config = dict(
    model='image VAE',
    dataset='photos of plants and fungi (iNaturalist)',
    train_examples=90422,
    image_size=48,
    crop_scale_min=0.7,
    horizontal_flip=True,
    translate=0.06,
    color_jitter=0.2,
    bottleneck='kl',
    downsampling_factor=8,
    encoder_arch='vgg',
    encoder_norm='groupnorm',
    encoder_activation='relu',
    encoder_weight_standardization=False,
    encoder_depths=[4, 9, 4],
    encoder_kernel_size=3,
    encoder_stem='single',
    encoder_widths=[64, 128, 256],
    encoder_downsampling='max',
    loss='l1',
    latent_channels=4,
    decoder_norm='groupnorm',
    decoder_activation='silu',
    decoder_weight_standardization=True,
    decoder_widths=[64, 128, 192, 256],
    decoder_blocks_per_level=1,
    decoder_block='plain',
    decoder_attention=False,
    decoder_upsampling='nearest_conv',
    kl_weight=0.001,
    init='trunc_normal_002',
    optimizer='cautious_adamw',
    learning_rate=0.005,
    beta1=0.9,
    beta2=0.999,
    eps=1e-10,
    l1_shrink=0.03,
    max_steps=40000,
    batch_size=128,
    epochs=56.6,
    lr_schedule='cosine',
    final_lr_fraction=0,
    warmup_steps=4000,
    weight_decay=0.007,
)
Rows from block 0 of the decoder of a small image VAE, named by matrix and row number. Each number is 128 + 32 x the weight over its row's rms, rounded and kept within 0 to 255. All counts start at 0.
After each channel's rows are labels from the 100 images, of 14976, where the channel reaches its highest value: "peak at" is the part of the image that holds the peak. Only what is clearly more common there than usual is listed. The data: photos of plants and fungi (iNaturalist). In brackets: how many of the 100.
# conv: 3x3 conv (decoder.mid.0.conv.weight, 256x256x3x3, standardized in use, each kernel summed), inputs 0-127

conv.42 [128 128 128 130 128 128 128 150 128 128 128 128 129 128 128 128 128 128 128 128 131 129 128 128 128 128 128 126 128 128 128 128 128 128 128 161 132 128 128 126 187 136 128 128 171 128 128 128 128 128 128 123 128 128 128 128 159 128 157 119 102 128 123 128 117 128 176 126 123 128 128 128 128 128 132 128 128 119 113 126 128 128 128 129 128 128 128 126 128 127 124 158 129 143 141 128 117 128 128 121 113 128 128 128 128 125 128 128 128 151 128 128 128 126  59 128 128 127 128 128 128 127 128 160 128 128 212 128]
peak at: middle right (59); top right (41)

conv.236 [128 128 128  31 128 128 128 129 128 128 128 128 128 128 128 128 128 128 128 128 133 128 128 128 128 128 128 122 128 126 128 128 255 128 128 135 131 128  97 120 126 128 128 128 147 128 128 128 128 128 128 128 128 129 128 128 129 128 120 127 121 128 110 128 126 128 129 128 125 128 128   0 128 128 126 128 128 120 126 123 128 128 128 127 128 128 128 128 128 113 111 132 140 128 129 129 106 128 128 127 182 128 128 129 141 128 128 128 128 127 128 128 127 124 128 128 128 134 128 128 128 126 128 127 128 128 127 128]
peak at: centre (27)

conv.2 [132 132 139 130 133 132 132 135 133 132 132 132 132 133 132 132 130 132 132 132 136 129 132 132 132 132 132 127 132 141 133 132 142 132 133 142 123 133 128 126 118 141 133 132 117 132 132 132 132 132 132 123 132  92 133 132 107 133 119 117 177 132 196 132 112 132 114 130 115 132 132 126 132 133 129 133 132 120 153 117 132 132 132 130 132 132 132 132 132 132 120 145 107 100  86 133  58 132 132 127 255 132 132 132 126 132 132 133 132 169 132 132 141 135  33 132 133 127 132 132 132 133 133 127 132 132  93 131]
peak at: top left (61); middle left (39)

conv.63 [128 128 128 132 128 128 128 113 128 128 128 128 128 128 128 128 128 128 128 128 132 128 128 128 128 128 128 138 128 128 128 128 127 128 128   0 127 128 143 133 163 133 128 128 132 128 128 128 128 128 128 128 128 121 128 128 136 128 130 130 128 128 124 128 124 128 115 126  92 128 128 121 128 128 125 128 128 202 154 125 128 128 128 124 128 128 128 126 128 132 108 129 130 181 127 128 127 128 128 122 133 128 128 128 143 131 128 128 127 145 128 128 131 255 118 128 128 142 128 128 128 130 128 128 128 128 133 128]
peak at: bottom centre (38)

conv.233 [129 129 128 129 129 129 130 138 129 129 129 130 129 129 130 130 129 129 129 129 136 127 130 130 129 129 129 113 130 180 129 129 128 129 130 131 119 129 128  99 124 128 129 130 172 129 129 129 129 130 129 128 130 106 129 129 127 129 124  85 141 129 161 129 123 129 200 128 146 129 129   0 129 129 142 129 130 116 126  92 129 129 129 200 129 129 129 128 129 115 174 146 127 134 128 130 118 129 129 142 242 130 129 130  13 131 130 129 129 109 129 129  53 101 187 129 130 121 129 129 130 110 129 136 129 130 122 130]
peak at: top centre (50)

conv.163 [128 151 125 146 150 151 152 136 148 151 150 151 148 147 152 150 149 148 152 152 143 133 151 147 151 147 150 126 152 133 152 151 128 149 148 122 120 151 255 131 113 131 150 152 138 151 151 130 150 151 148 146 148 129 151 151 193 151 129 117 102 151 144 150 139 150 113 128 131 151 151 128 151 151 128 151 151 130 141 130 151 152 151 125 152 149 151 149 151 166 127 196 133 143 233 150 237 151 148 181  90 151 150 151 138 125 152 150 150 119 152 152 146 128  87 152 151 131 151 149 151 109 150 157 151 152 143 149]
peak at: middle right (64); bottom right (28)

conv.51 [125 125 130 110 126 124 123 163 125 124 125 125 124 123 123 123 126 123 123 124 156 127 125 124 124 124 124 148 124 140 124 123 128 125 124 163 157 124 126 125 102 122 123 124 127 124 125 125 125 123 124 131 124 111 123 123 118 124  70  69 100 125  74 125  98 125 157 120 126 124 124 130 124 125 140 123 123 142 125 132 123 124 124 118 124 126 124 116 123  74   0 148 127 184  92 125  53 124 125 125 140 124 124 123 157   0 124 123 123 111 124 124  87 136 140 123 126 139 124 124 123 117 124 175 124 123 102 123]
peak at: bottom left (41)

conv.59 [125 124 128  81 126 124 124 140 124 123 124 124 125 124 123 124 125 125 123 124 113 134 124 124 123 124 123 120 124 170 124 124 127 124 124  46 160 123 245 178  32 122 124 124  93 124 123 124 124 124 124 169 123 120 124 123 100 124  49 143 107 124 121 124 122 124 175 127 123 124 123 146 123 124 120 124 124 126 129 180 124 124 124   0 123 124 124 126 123 114 112 140 133 172  74 124 127 124 124 158  90 124 124 124 134  11 124 124 124  86 124 124 120 153  96 123 124 236 123 124 124 126 124  83 124 124 130 124]
peak at: bottom centre (53)

conv.38 [127 128 121  85 128 128 128 172 128 128 128 128 128 128 128 128 128 128 128 128 143  83 128 128 128 128 128 117 128 114 128 128 130 128 128 123 161 128 113 130 179 108 128 128  87 128 128 128 128 128 128 119 128  53 129 128 149 128 132 183 101 128 139 128 103 128 127 126 126 128 128 152 128 128 138 128 128 122 105 188 128 128 128   0 128 128 128 126 128  76 254 144 140 133 139 128  64 128 128 107 122 128 128 128  88 208 128 128 128 122 128 128 128 113 154 128 128 152 128 128 128 124 128 122 128 128  78 128]
peak at: bottom centre (38)

conv.144 [126 128 176 122 128 128 128 152 128 128 127 127 126 127 128 128 128 127 128 128  91 128 128 128 128 128 128 140 128 149 128 128 123 128 128 135 109 128 120 172 134 126 127 128 181 128 128 128 128 128 128 127 128 139 126 128  95 128  91  75 114 128 155 127 123 128 117 127 130 127 128 102 128 128 127 128 128 140 107 152 128 128 128 117 128 128 128 126 128 101  81 137 136 125   8 128 255 128 128 128  88 127 128 128 149 103 128 128 128 121 128 128 201 148   0 128 127  97 128 128 128 133 128 116 128 128 181 128]
peak at: middle right (29)

conv.225 [127 128 128 128 128 128 128 129 128 128 128 128 127 128 128 128 127 127 128 128 128 255 128 128 128 128 128 128 128 128 128 128 128 128 128 129 129 128 126 128 131 186 128 128 128 128 128 128 128 128 128 128 128 128 127 128 128 128 128 128 128 128 127 128 127 128 124 127 128 128 128 123 128 128 126 127 128 129 129 129 128 128 128 128 128 128 128 126 128 125 117 128 128 131 128 128 128 128 128 125 128 128 128 128 128 128 128 128 128 128 128 128 128 128 128 128 128 128 128 128 128 128 128 132 128 128 128 128]
peak at: bottom left (37)

conv.239 [124 123 129 129 124 123 123 126 123 123 123 123 122 123 123 123 125 123 123 123 132 255 124 123 123 123 123 115 123 124 123 123 115 124 123 130 129 123  98  72 112 130 123 123 127 123 123 124 123 123 123 128 124 139 122 123 141 123 123 121 126 123  88 123 124 124 128 126 129 124 123  83 123 124 161 123 123 128 133  23 123 123 123 246 123 123 123 125 123 123   1 133 118 138 127 123  98 124 123 126 127 123 123 123 255 127 123 123 123 119 123 123 101  81 155 123 124  75 123 124 123 107 123  79 123 123 109 124]
peak at: top left (27)

conv.12 [130 130 128 128 129 130 130 125 130 130 130 130 130 130 130 130 129 130 130 130 125 128 130 130 130 130 130 128 130 171 130 130 129 130 130 128 124 130 128 128 129 128 130 130 130 130 130 130 130 130 130 128 130 128 130 130 129 130 127 138 131 130 130 130 130 130 125 129 127 130 130 128 130 130 129 130 130 129 130 128 130 130 130 128 130 130 130 130 130 131 130 125 128 126  11 130 109 130 130 131 154 130 130 130 127 127 130 130 130 125 130 130 128 127  70 130 130 127 130 130 130 128 130 128 130 130 135 129]
peak at: middle left (99)

conv.156 [131 130 141 160 129 130 129 125 131 130 131 129 130 130 130 129 128 130 129 130 148 128 130 128 130 130 130 119 129 133 130 130 128 130 130 103 130 131 120  99 108 128 130 129 139 130 130 130 130 129 130 128 129 209 131 130 151 130 115  65 117 129 149 129 137 130 135 131 124 130 130 128 130 130 123 130 129 136 147 129 130 130 129 172 130 130 129 130 130 130 131 140 103 116  68 130  86 130 130 142 128 129 130 130 124 145 129 131 130 171 130 129 140 123 122 129 130 131 129 130 130 136 130 141 130 129 123 129]
peak at: top right (45); top centre (42)

conv.202 [134 133 129 130 133 134 134 214 133 134 134 134 133 133 134 134 132 134 134 134 166 130 134 134 134 134 134  84 134 134 134 134 128 133 134 137 136 134 255 106 106 130 134 134 147 134 134 133 134 134 134 128 134 167 134 134 135 134  78  36 120 134 195 134  95 134 140 132 116 134 134 124 134 134 164 133 134 111 137  91 134 134 134 149 134 133 134 131 134 106 115 235 116 165 126 133  28 134 133 195 122 134 134 133 137 128 134 133 133 119 134 134 106  65 134 134 134  92 134 134 134  95 134 108 134 134 102 134]
peak at: top centre (37); centre (28)

conv.66 [128 128 126 128 128 128 128 127 128 128 128 128 128 128 128 128 128 128 128 128 122 123 128 128 128 128 128 129 128 126 128 128 128 128 128 131 131 128 142 145 132 124 128 128 131 128 128 128 128 128 128 129 128 128 128 128 126 128 134 133 132 128 129 128 127 128 127 128 126 128 128 131 128 128 116 128 128 130 132 134 128 128 128 115 128 128 128 128 128 126 128 129 129 114 131 128 137 128 128 122 130 128 128 128 127 128 128 128 128 255 128 128 128 129 125 128 128 139 128 128 128 127 128 122 128 128 130 128]
peak at: middle left (27)

conv.159 [126 125 126 134 125 125 125 145 125 125 124 125 121 125 124 124 126 125 125 124 110 137 124 124 125 125 124 130 124  96 124 124 122 125 125 132  53 125 133 127 137  27 125 124 195 124 125 129 125 124 125 128 124  79 124 125 120 125 255  83 160 124 150 124  96 125  27 132 102 124 124 126 124 125 130 125 124 116 150 124 124 124 124 124 125 124 125 116 124 183 127 180  96 179 195 125 123 125 125  77 119 124 124 124 127 129 124 124 126  26 124 124 200 123  74 124 125 109 124 125 124 126 125 134 124 124 189 125]
peak at: bottom right (31)

conv.29 [147 154 129 132 153 153 153 123 153 153 153 154 154 151 153 153 149 153 153 153 127 128 154 153 153 153 153 156 153 255 153 153 124 152 153 126 130 153 153 127 120 123 154 153 207 153 153 101 153 153 153 136 153 114 154 153  73 153 106 124 227 153 188 153 162 152 127 152 125 153 153 130 153 150 131 154 153 128 108 128 152 153 153 127 153 153 152 149 153 121 128 158 141 147  94 154 145 153 153 128 127 154 152 154 130 123 153 150 154 124 153 153 157 125 116 153 153 142 153 153 154 123 153 124 153 154 136 153]
peak at: top right (44); top centre (34)

conv.138 [126 128 126 131 127 128 128  57 128 128 128 128 128 128 128 128 129 128 128 127 125 128 128 128 128 128 128 121 128 110 128 127 160 128 127 126 132 127  55 127 116 128 128 128 196 128 127 127 127 128 127 125 128 147 128 128 143 127 215 135 151 128 114 127 141 128  66 124 127 127 128 128 128 127 128 128 128 163 132 129 128 127 128 126 128 128 128 129 128 131 134  81 109 190 175 128 108 127 128 101 244 128 128 128 126 134 128 127 128 159 128 128 162 127  83 128 128 125 128 127 128 130 128 118 128 128 148 128]
peak at: bottom centre (59)

conv.248 [128 128  94 130 128 128 129 168 128 128 128 128 130 128 129 128 129 128 129 128 131 128 128 129 128 128 128 121 128 142 128 128 128 127 128 133  76 128 188 125 122 127 128 129 175 128 128 128 128 128 128 128 128 141 129 128 123 128  81 123 190 128 146 128 117 128 122 133 121 128 128  85 128 128 130 128 128 128 136 127 128 128 129 132 128 129 128 128 128 111 126 128 130 126 113 128   0 128 128 182 195 129 128 129 132 129 129 128 129 120 128 129 114 117 151 128 127 131 128 128 128 122 128 125 128 129 130 130]
peak at: centre (39)

conv.49 [124 124 126 112 123 123 124  94 123 123 124 124 125 123 124 124 125 124 124 124 106 127 123 124 123 124 123 115 124 112 123 123 130 122 123 115 224 123 132 120 122 143 123 124  31 123 123 123 123 124 124 113 123 175 123 124 113 123 106 202 121 124  11 124 103 124 171 121 125 123 123 138 123 123 131 124 124 140 116 118 123 123 124 122 124 124 124 122 124 166 133  95 116 175 116 123 136 123 123 124 141 124 123 124 118 116 124 123 123 139 124 124 182 114 169 124 123 132 124 123 123 115 123 115 124 124  88 125]
peak at: centre (32)

conv.81 [127 128  64 128 128 128 128 175 128 128 128 128 128 128 128 128 128 128 128 128 142 130 128 128 128 128 128 120 128 121 128 128 123 128 128 133 135 128 124 111 222  24 128 128 143 128 128 128 128 128 128 127 128 127 128 128 135 128 255 162 116 128  64 128 115 128 164 125 121 128 128 125 128 128 152 127 128 136 122 100 128 128 128 136 128 128 128 121 128  99 120 151 201 176 184 128 138 128 128  11 144 128 128 128 135 107 128 128 127 142 128 128 125 124 116 128 128  75 128 128 128 112 128  92 128 128 127 128]
peak at: bottom right (28)

conv.141 [132 132 130 128 140 133 132 127 133 132 133 132 132 132 132 132 132 133 132 132 135 127 133 132 132 133 132 128 132 128 133 132 125 133 133 122 136 133   0 128 121 128 131 132 119 133 133 138 133 132 132 139 132  53 133 132 138 133 124 112 135 132 131 132 139 132 129 133 122 133 133 154 133 132 129 133 132 129 140 128 132 132 132 145 132 132 132 133 132 123 130 108 128 117 124 132 148 133 132 131 129 132 133 133 126 129 132 133 133 125 132 132 129 125 127 132 132 130 132 134 132 128 133 126 133 132 127 132]
peak at: bottom centre (28)

conv.53 [130 129 128 126 128 129 129 149 129 129 129 129 128 129 129 129 129 129 129 129 111 128 129 129 129 129 129 124 129 126 129 129 128 129 129 136 112 129 109 114 112 124 129 129 116 129 129 129 129 129 129 128 129 135 129 129 133 129 106 135 141 129 136 129 129 129 133 131 136 129 129 131 129 129 140 129 129 158 112 123 129 129 129 138 129 129 129 133 129 126 135 124 132 105 131 129 127 129 129 135 125 129 129 129 124 135 129 129 129 255 129 129 123 102 137 129 129 119 129 129 129 121 129  99 129 129 125 129]
peak at: middle left (34)

conv.183 [128 129 255  55 128 129 129 132 129 129 128 128 128 129 129 129 128 129 129 129 123 128 129 128 129 129 129 121 129 129 129 129 133 129 129 128 136 129 101 121 118 126 129 129 123 129 129 129 129 129 129 255 129 138 129 129 118 129 128 121 121 129 141 128 124 129 163 129 129 129 129 215 129 129 133 129 129 127 128 122 129 129 129 132 129 128 129 129 129 128 117 132 128 132 108 128 125 129 129 130 143 128 129 128 135 128 129 129 129 129 129 129 131 123 127 129 129 159 129 129 129 120 129 124 129 129 128 128]
peak at: top centre (76)

conv.214 [128 128 177  56 128 129 128 104 128 129 129 128 128 129 129 129 129 128 129 129 127 129 129 129 129 129 129 107 129   0 129 129 126 128 129 121  96 129 116 109 120 121 129 129 123 129 129 128 129 129 129 180 129 113 128 129 148 129 178 119  66 129 143 129 132 128 136 129 134 129 129 255 129 129 126 127 129 136 142 151 129 129 129 136 129 128 129 125 129 164 125 144 147 149  87 128 126 129 129  97 127 128 129 128 131 100 129 129 128 143 129 129 170 128  92 129 129 130 129 129 129 124 129 110 129 128 160 128]
peak at: bottom centre (69)

conv.5 [129 128 126 166 128 128 128 118 128 128 128 128 128 128 128 128 128 128 128 128 131 133 128 128 128 128 128 118 128 135 128 128 128 128 128 116 129 128 136 127 118 130 129 128 233 128 128 128 128 128 128 139 128 125 129 128 173 128 148 107  72 128 106 128 126 128 137 128 133 128 128 139 128 128 139 128 128 124 133 125 128 128 128 111 128 128 128 129 128 148 123 162 114 167 128 128   0 128 128 121 105 128 128 128 134  94 128 128 128 189 128 128 251 128   0 128 128 123 128 128 128 123 128 103 128 128 183 128]
peak at: middle right (45); bottom right (40)

conv.114 [127 127 127 134 127 128 127  88 128 128 128 128 126 128 128 128 125 126 128 128 139 128 127 127 128 128 128 116 128 126 128 128 132 127 128 126 120 128   4 127 128 131 128 127 119 128 128 127 127 127 128 117 127 139 127 128  94 128 208 127 117 127 131 128 143 127  82 117 119 127 128 125 127 127 132 127 128  97 128 126 127 128 128 129 127 127 128 125 128 112 128 124 112 114 117 128 178 128 128  57 139 127 128 128 128 129 128 128 127 124 128 127 113 125 192 128 127 124 127 127 128 122 128 128 128 127 126 128]
peak at: centre (54)

conv.6 [128 128 128 127 128 128 128 132 128 128 128 128 128 128 128 128 128 128 128 128 129 129 128 128 128 128 128 129 128 129 128 128 128 128 128 217 117 128 130 130 136 127 128 128 123 128 128 128 128 128 128 128 128 123 128 128 131 128 110 129 107 128 129 128 129 128 145 128 153 128 128 131 128 128 143 128 128 122 136 126 128 128 128 128 128 128 128 128 128 132 124 148 130 207 128 128 116 128 128 131 128 128 128 128 129 130 128 128 128 127 128 128 154 129  74 128 128 129 128 128 128 128 128 125 128 128 128 128]
peak at: top right (51)

conv.193 [127 128 129 136 127 128 127 130 128 128 128 127 128 128 128 127 127 127 128 127 121 139 127 127 128 127 128 122 127 143 128 127  47 128 128 100 135 128 114  90 139 153 128 128 113 127 127 128 128 127 127 206 127 133 128 128 111 127 127 170 133 127  90 128 130 127 121 127 119 127 127 111 127 127 133 127 127 118 113  70 127 127 128 176 127 128 128 129 128 119 172 114  94 120 103 128  98 127 127 118 127 128 127 127 144 255 127 127 127 140 127 127 134 106 122 127 127 104 128 127 127 128 127  92 128 127 120 127]
peak at: top centre (38)

conv.171 [126 126 127  86 127 126 126 115 126 126 126 126 127 126 126 126 127 127 126 126 120 125 126 126 126 126 126 116 126 141 126 126 127 127 126 171 136 126 116 116 136 255 126 126  53 126 126 127 126 126 126 129 126 127 126 126 123 126 167 150 122 127  86 126 128 126 119 127 136 126 126   0 126 127 137 126 126 127 118 115 126 126 126 132 126 127 126 126 126 149  85  99 128 140 171 126 129 126 126  69 134 126 126 126 197  79 126 126 126 133 126 126 123 121 135 126 126 107 126 126 126 112 126 106 126 126 127 126]
peak at: top centre (37); top left (36)

conv.232 [128 128   0 107 128 128 128 130 128 128 128 128 128 128 128 128 128 128 128 128 130 127 128 128 128 128 128 126 128 142 128 128 129 128 128 120 126 128 130 130 126 138 128 128 146 128 128 128 128 128 128 132 128 131 128 128 134 128 123 129 126 128 137 128 127 128 127 128 127 128 128 128 128 128 128 128 128 120 124 128 128 128 128 128 128 128 128 128 128 127 128 138 126 128 220 128 128 128 128 128 129 128 128 128 127 129 128 128 128 144 128 128 110 129 149 128 128 118 128 128 128 129 128 129 128 128 129 128]
peak at: middle right (84)

conv.115 [125 125 129 113 126 126 126 141 125 126 126 125 127 126 126 126 125 125 125 126  86 117 125 126 126 126 125 128 126  76 126 126 126 126 126 131 206 125  97 130 149 110 126 125  74 126 126 125 125 126 125 129 125 144 127 126 150 126 131 107  76 126 149 125 100 125 156 123 132 125 126 159 126 125 113 125 125 106 140 129 126 126 126 125 125 126 125 127 126 120 127 127 115 175 143 125 135 126 126  86  95 125 126 125 138  89 125 126 125 103 126 126 197 135  74 126 125 159 126 125 126 130 126 133 126 126 133 125]
peak at: bottom centre (62)