config = dict(
    image_size=48,
    horizontal_flip=True,
    encoder_downsampling='max',
    kl_weight=0.001,
    beta1=0.9,
    beta2=0.999,
    eps=1e-10,
    l1_shrink=0.03,
)
Rows from block 0 of the decoder of a small image VAE, named by matrix and row number. Each number is 500 + 40 x the weight over its row's rms, rounded and kept within 0 to 999. All counts start at 0. Numbers have three digits each.
After each channel's rows are labels from the 100 images, of 14976, where the channel reaches its highest value: "patch colour" is the nearest of a few named colours to the mean colour under the peak; "peak at" is the part of the image that holds the peak. Only what is clearly more common there than usual is listed. The data: photos of plants and fungi (iNaturalist).
# conv: 3x3 conv (decoder.mid.0.conv.weight, 256x256x3x3, standardized in use, each kernel summed), inputs 0-127

conv.228:500500499230500500500502500500500500500500500500500500500500500500500500500500500496500472500500999500500498508500499497501500500500502500500500500500500327500496500500502500501503506500479500499500495500501500500500500500503500500495495496500500500500500500500500500491472489502496501500498500500486503500500500526494500500500490500500497496511500500502500500500499500494500500500500
patch colour: pink
peak at: top centre; top right

conv.14:501500500589500500500526500500500500498500500500500500500500493501500500500500500488500496501500094500500439482501497469500598501500502500500501500500500604500526500500505500498509500500502500484500499502478501500500500501518499500492507497500500500501500500500503500504502516508495454500499501500519495500500500500502500500500477500500488484507500500480501500500492500481500500493500
patch colour: black
peak at: top centre

conv.60:506504502504503503503521504503504504505504503503501505502503485510504502503504504538503509504503497505503497472504524522493518503503505503504505504502503502503485504504490504495497532504521504476504482583450504504497504504418505503504484515504503503484504504503511503508498501495539498504497504503515562503503503504495503504505497503503502531489503504596503504503514503580503503503502
patch colour: black
peak at: top left

conv.18:500500474260500500500504500500500500500500500500500500500500508566500500500500500493500512500500270500500481527500577499494333500500496500500500500500500773500512500500497500508466454500503500501500505500497500500558500500498500500501506501500500500465500500500500500528501506502531507500496500500491472500500500478451500500500514500500540501457500500512500500500499500498500500538500
patch colour: pink
peak at: top centre

conv.113:502501531508501501501504501501500501503500501501502501500501509497500501501501501474501530501501500502501494434501438500482480500500566501501501501500500499501510501501505501465418520501643501507501506504487501501498501501506502501513519504501501501518501501501506501564502595485423493501535501500594524501501501498503500501501517501500513486491501501495501500501489501481501501531501
patch colour: cyan
peak at: top right

conv.88:499499558561499500500501499500499499499500500500499499500500494500499500500500499500500499500500057499500496501500499481514519500499501500500500500500499846499496500500515500500505491499495499494499505495496500500571500499528499500493538412500500500502499499500497500467516495491506502500499499500503500499500499492496500500499523500500505458584500499471500499500508500473500499446499
patch colour: black
peak at: top centre

conv.254:499500339484500500499511500500500499500499499499499500499500519760500499500500500460499494500500828500500480525500476462447493499499464500500500500499499413499555500500443500506429490500532500505500486502494500500538500499518500499516507481500500499503499500499500500548502494510499497500655500499480498500500500507500499500499585499499567454409499500510499500499470500479500499569500
patch colour: black
peak at: top centre

conv.132:500500534534500500500500500500500500500500500500499500500500499493500500500500500498500491500500202500500497510500501497504500500500480500500500500500500867500506500500498500500500499500505500497500488500501500500629500500497500500499502499500500500500500500500499500497500501500507500500500500500500502500500500482500500500500501500500517502484500500505500500500500500500500500492500
patch colour: black
peak at: top centre

conv.191:500498503644500499499508499499499499499499499498498500498499499564499498499499499479498477499499499499499482515499502499419508499498477499499500499498498664498409499499500499483489552499522499491499410499496499499661499499549499499529497489499499498557499499499495499484496488483489500499354499498517496499499498511481498500499472499498474420455499498629499499499472499397499499487499
patch colour: black
peak at: top centre

conv.184:509503497497503503504520503503503503503504504504504503504504509501503504503504504531504501504503493503504532506504503567481174502503509503503498504503504497504496503504491504489353508504620503511504501500497504503449504505455504504506640510504504503492503503503496504503452501747484499503504504504558503503503503519498503503505497503504543529501504503530503504504487504523503504500506
patch colour: brown
peak at: centre

conv.161:483501509500502502502511501502501501502502502502525503502502498500501503502502502501502601502502499501503509479503498517501497502502528502502502502502502499501485502502415502329437494502535502498501514496507502502490502501501502503493496504502502502500502502502527502563501504493529368501561502501754496502502501501499502502502476502502535500472502501506502502502497502504502503533502
patch colour: grey
peak at: top left

conv.252:509511494493510511511530511511511511508511511511507509511511512499512507511511511523511503510511469511511507443510879510514487510511522511511508511511511508511574510511487511465465549511586511506510499510498511511496511511467510511503516546511511511463511511511509511533502504531429495512397511511548517511511511498501511510511542511511617615466511511499511511511509510648511511516512
patch colour: brown
peak at: bottom left

conv.48:504501502511502501501472502501501501503501501501500502501501494514501501501501501508501507501501497502501476494501520514497521501501496501501503501501501501501514501501485501510496520501504502518502503518479501501497501501488502501518479505501501501497502501501509501519497489487419495502491501501484501501501501505495501501502040501501505515486501501511501501501502501498501501502501
patch colour: black
peak at: middle left

conv.118:501502500500501501501493501501501501501501501501501501501501480365501501501501501510501500501501500502501506476501195509499495501501479501501502501501501500501532501501469501534504522501539501505501497502510501501540501501503502501496497526501501501498501501501502501478703499506478500501558501501498500501501501257693501501502484501501472501520501501496501501501501501497501501497501
patch colour: black
peak at: bottom right

conv.221:501501669550500501501504501501501501501501501501500501501501499500501501501501501499501500501501438501501511496502500498490500502501502501501502501501501501501501502501500501482497497501503501505501500501501501501501501501500501501500504500501501501500501500501501501501497502500502500501498501501517428501501501514495501501502500501501504501499501501500501501501499501499501501500501
patch colour: black
peak at: top centre

conv.244:500500406494500500500513501500501500501500500500500500500500526756500500500500500465500502500500823501500482518501475463452496500500491500500500500500500465500544500500458500505447491500528500505500476503488500500515500500515500500516512484500500500518500500500501500542475496506502498500557500500494569500500500531502500501500586500500570460401500500503500500500475500486500500586501
patch colour: black
peak at: top centre

conv.127:498499518862499499499501498499499498498499499499498499499499479499499498499499499493499500499499125498499493520499437475521550499499452499499499499499499678499501499499500499526557474499493499488499500499487499499462499498501498499490492457499499499650499499499500499510492508511510509498497499499433438498499498522494499499498513499499506507540499498514499499498500499437499499499498
patch colour: black
peak at: top centre

conv.213:500500821516500500500504499500500500500500500500500500500500493500500500500500500506500500500500370500500493495500500499496500500500507500500500500500500541500500500500513500500503499500499500500500523500499500500500500500505500500501501498500500500500500500500500500489498508504502500500497500500535475500500500501499500499500469500500499496518500500495500500500498500499500500443500
patch colour: black
peak at: top centre

conv.210:501501771782501502502484501502501501501502501502499502502502452501501501502502502501501503502502466501502571471502557502535506502501504502502503502501502538501504502502515502468492535501538501518502559504504502502514502502500501502511511507502501501506502501502505502536500503499455499501413502502534471501502500501502501502502472502501521503470502501505502502501496502512502501492501
patch colour: black
peak at: top centre

conv.158:505506499552506505505511507505505505506506505505502506505505527505505504505506506493505434506505512508506467474506503480407504505504484505506506506504505490505551506505470506485492518505617506520506474509482506506500506506500507505512506492505505505604506506505503505534496521478441494506443506505477498505506504503581504507506579505505475480549505505499505506505500505499505505608504
patch colour: black
peak at: top left; top right

conv.24:504504507500503503503493504503505504507504503503507504503503535499503503503503503478503500504504540504503482517504549468513213503504509503504503504504503455503491506503502503550538451503512504498503527500505504503383503504502504503498475523503503503472503504503501503498516508580500497506492504504416541503503504469499503504503541503504551526438503504532503505503505503527503504546502
patch colour: black
peak at: bottom right

conv.117:500502502480501501501480501501501501501501501501499501501501486489501501501501501587501479501501465501501526538501369542496489501501452501501502501501501504501523501501502501699511509501508501494501513505519501501537501501398500501520491591501501501427501501501500501476512476543555531501531501501308481501501501494506501501500490501501496556519501501515501501501568501603501501492501
patch colour: brown
peak at: top left

conv.15:500500500472500500500503500500500500500500500500500500500500498957500500500500500501500502500500504500500501501500508492493577500500504500500500500500500481500500500500504500501511504500489500500500500501500500500451500500504500500506507477500500500502500500500500500500494497500503505500472500500500485500500500612405500500501492500500500496485500500512500500500496500482500500501500
patch colour: black
peak at: centre

conv.135:500500500487500500500502500500500500501500500500500500500500510499500500500500500480500498500500500500500495503500517495489000500500498500500500500500500500500500500500498500503525489500481500498500498501495500500661500500517500500510514511500500500508500500500499500515552498570499500500504500500488549500500500385501500500500501500500504499494500500505500500500495500478500500500500
patch colour: brown; black
peak at: bottom centre

conv.116:500501501500500500501493500501500500500500501501500500501500498147500501501500501510501500500501500500500505484500501510499492500501503501500500500501501500500514500501495500509503510500523500504500495501508500500607500501492501501498501549501501500494501500501501501492627502499491499500529500501500500500500500258733501500501497501501495511506501500501500501500510500507500500498501
patch colour: black
peak at: bottom right

conv.217:502501708873501502502502501502501501501502502502501501502501498500501501502502502498502500502502346501502516496502500497491500502501505502502502502501501501501500502502501502496498498501502501504501501501501502502501502502500502502501504497502501501501502501502502502502494504500502500502495502502508499501502501501502501502502501502501504502498501502501502502502498502500501501500501
patch colour: black
peak at: top centre

conv.83:500500474501500500500500500500500500500500500500500500500500495500500500500500500502500398500500500500500498496500500499501500500500500500500500500500500500500500500500501500501523503500495500495500499500498500500464500500500500500500493499500500500500500500500499500492500502498496692500493500500497534500500500505503500500500483500500434500531500500495500500500503500501500500494500
patch colour: grey
peak at: bottom centre

conv.136:502503500495502502503508502502502503504502503502501502502502498105502503502502502450503425502503501501502495504502493473501481501502485502502502502502503469503583503503604502465436426502616502495502494504493502502436502503455503503498514571502502502524503502502499502597498501503501565503508502503500507503502503508503502502504502502503529527491502502599502503503509502554502503565503
patch colour: black
peak at: bottom right

conv.222:502502719840501502502500502502502502501503502502501502502502495500502502502502502500502503502502264502502508492503500498496500503502515502502503502502502671502500502502510502499498502502520502505502509503503502502554502502502502502502507498502502502515502502502503502503495505499499500502497502502517500501502502503521502502503501502502506498499502502498502502502499502501502502500501
patch colour: black
peak at: top centre

conv.93:500500446375500500500508500500500500499500500500500500500500503500500500500500500508500569500500458500500505494500575509517477500500484500500500500500500112500449499500504500489494493500514500496500499499502500500646500500501500500495494500500500500500500500500499500497499495495497497500563500500510478500500500510494500500500480500500499502500500500491500500500506500514500500490500
patch colour: pink
peak at: top centre; top left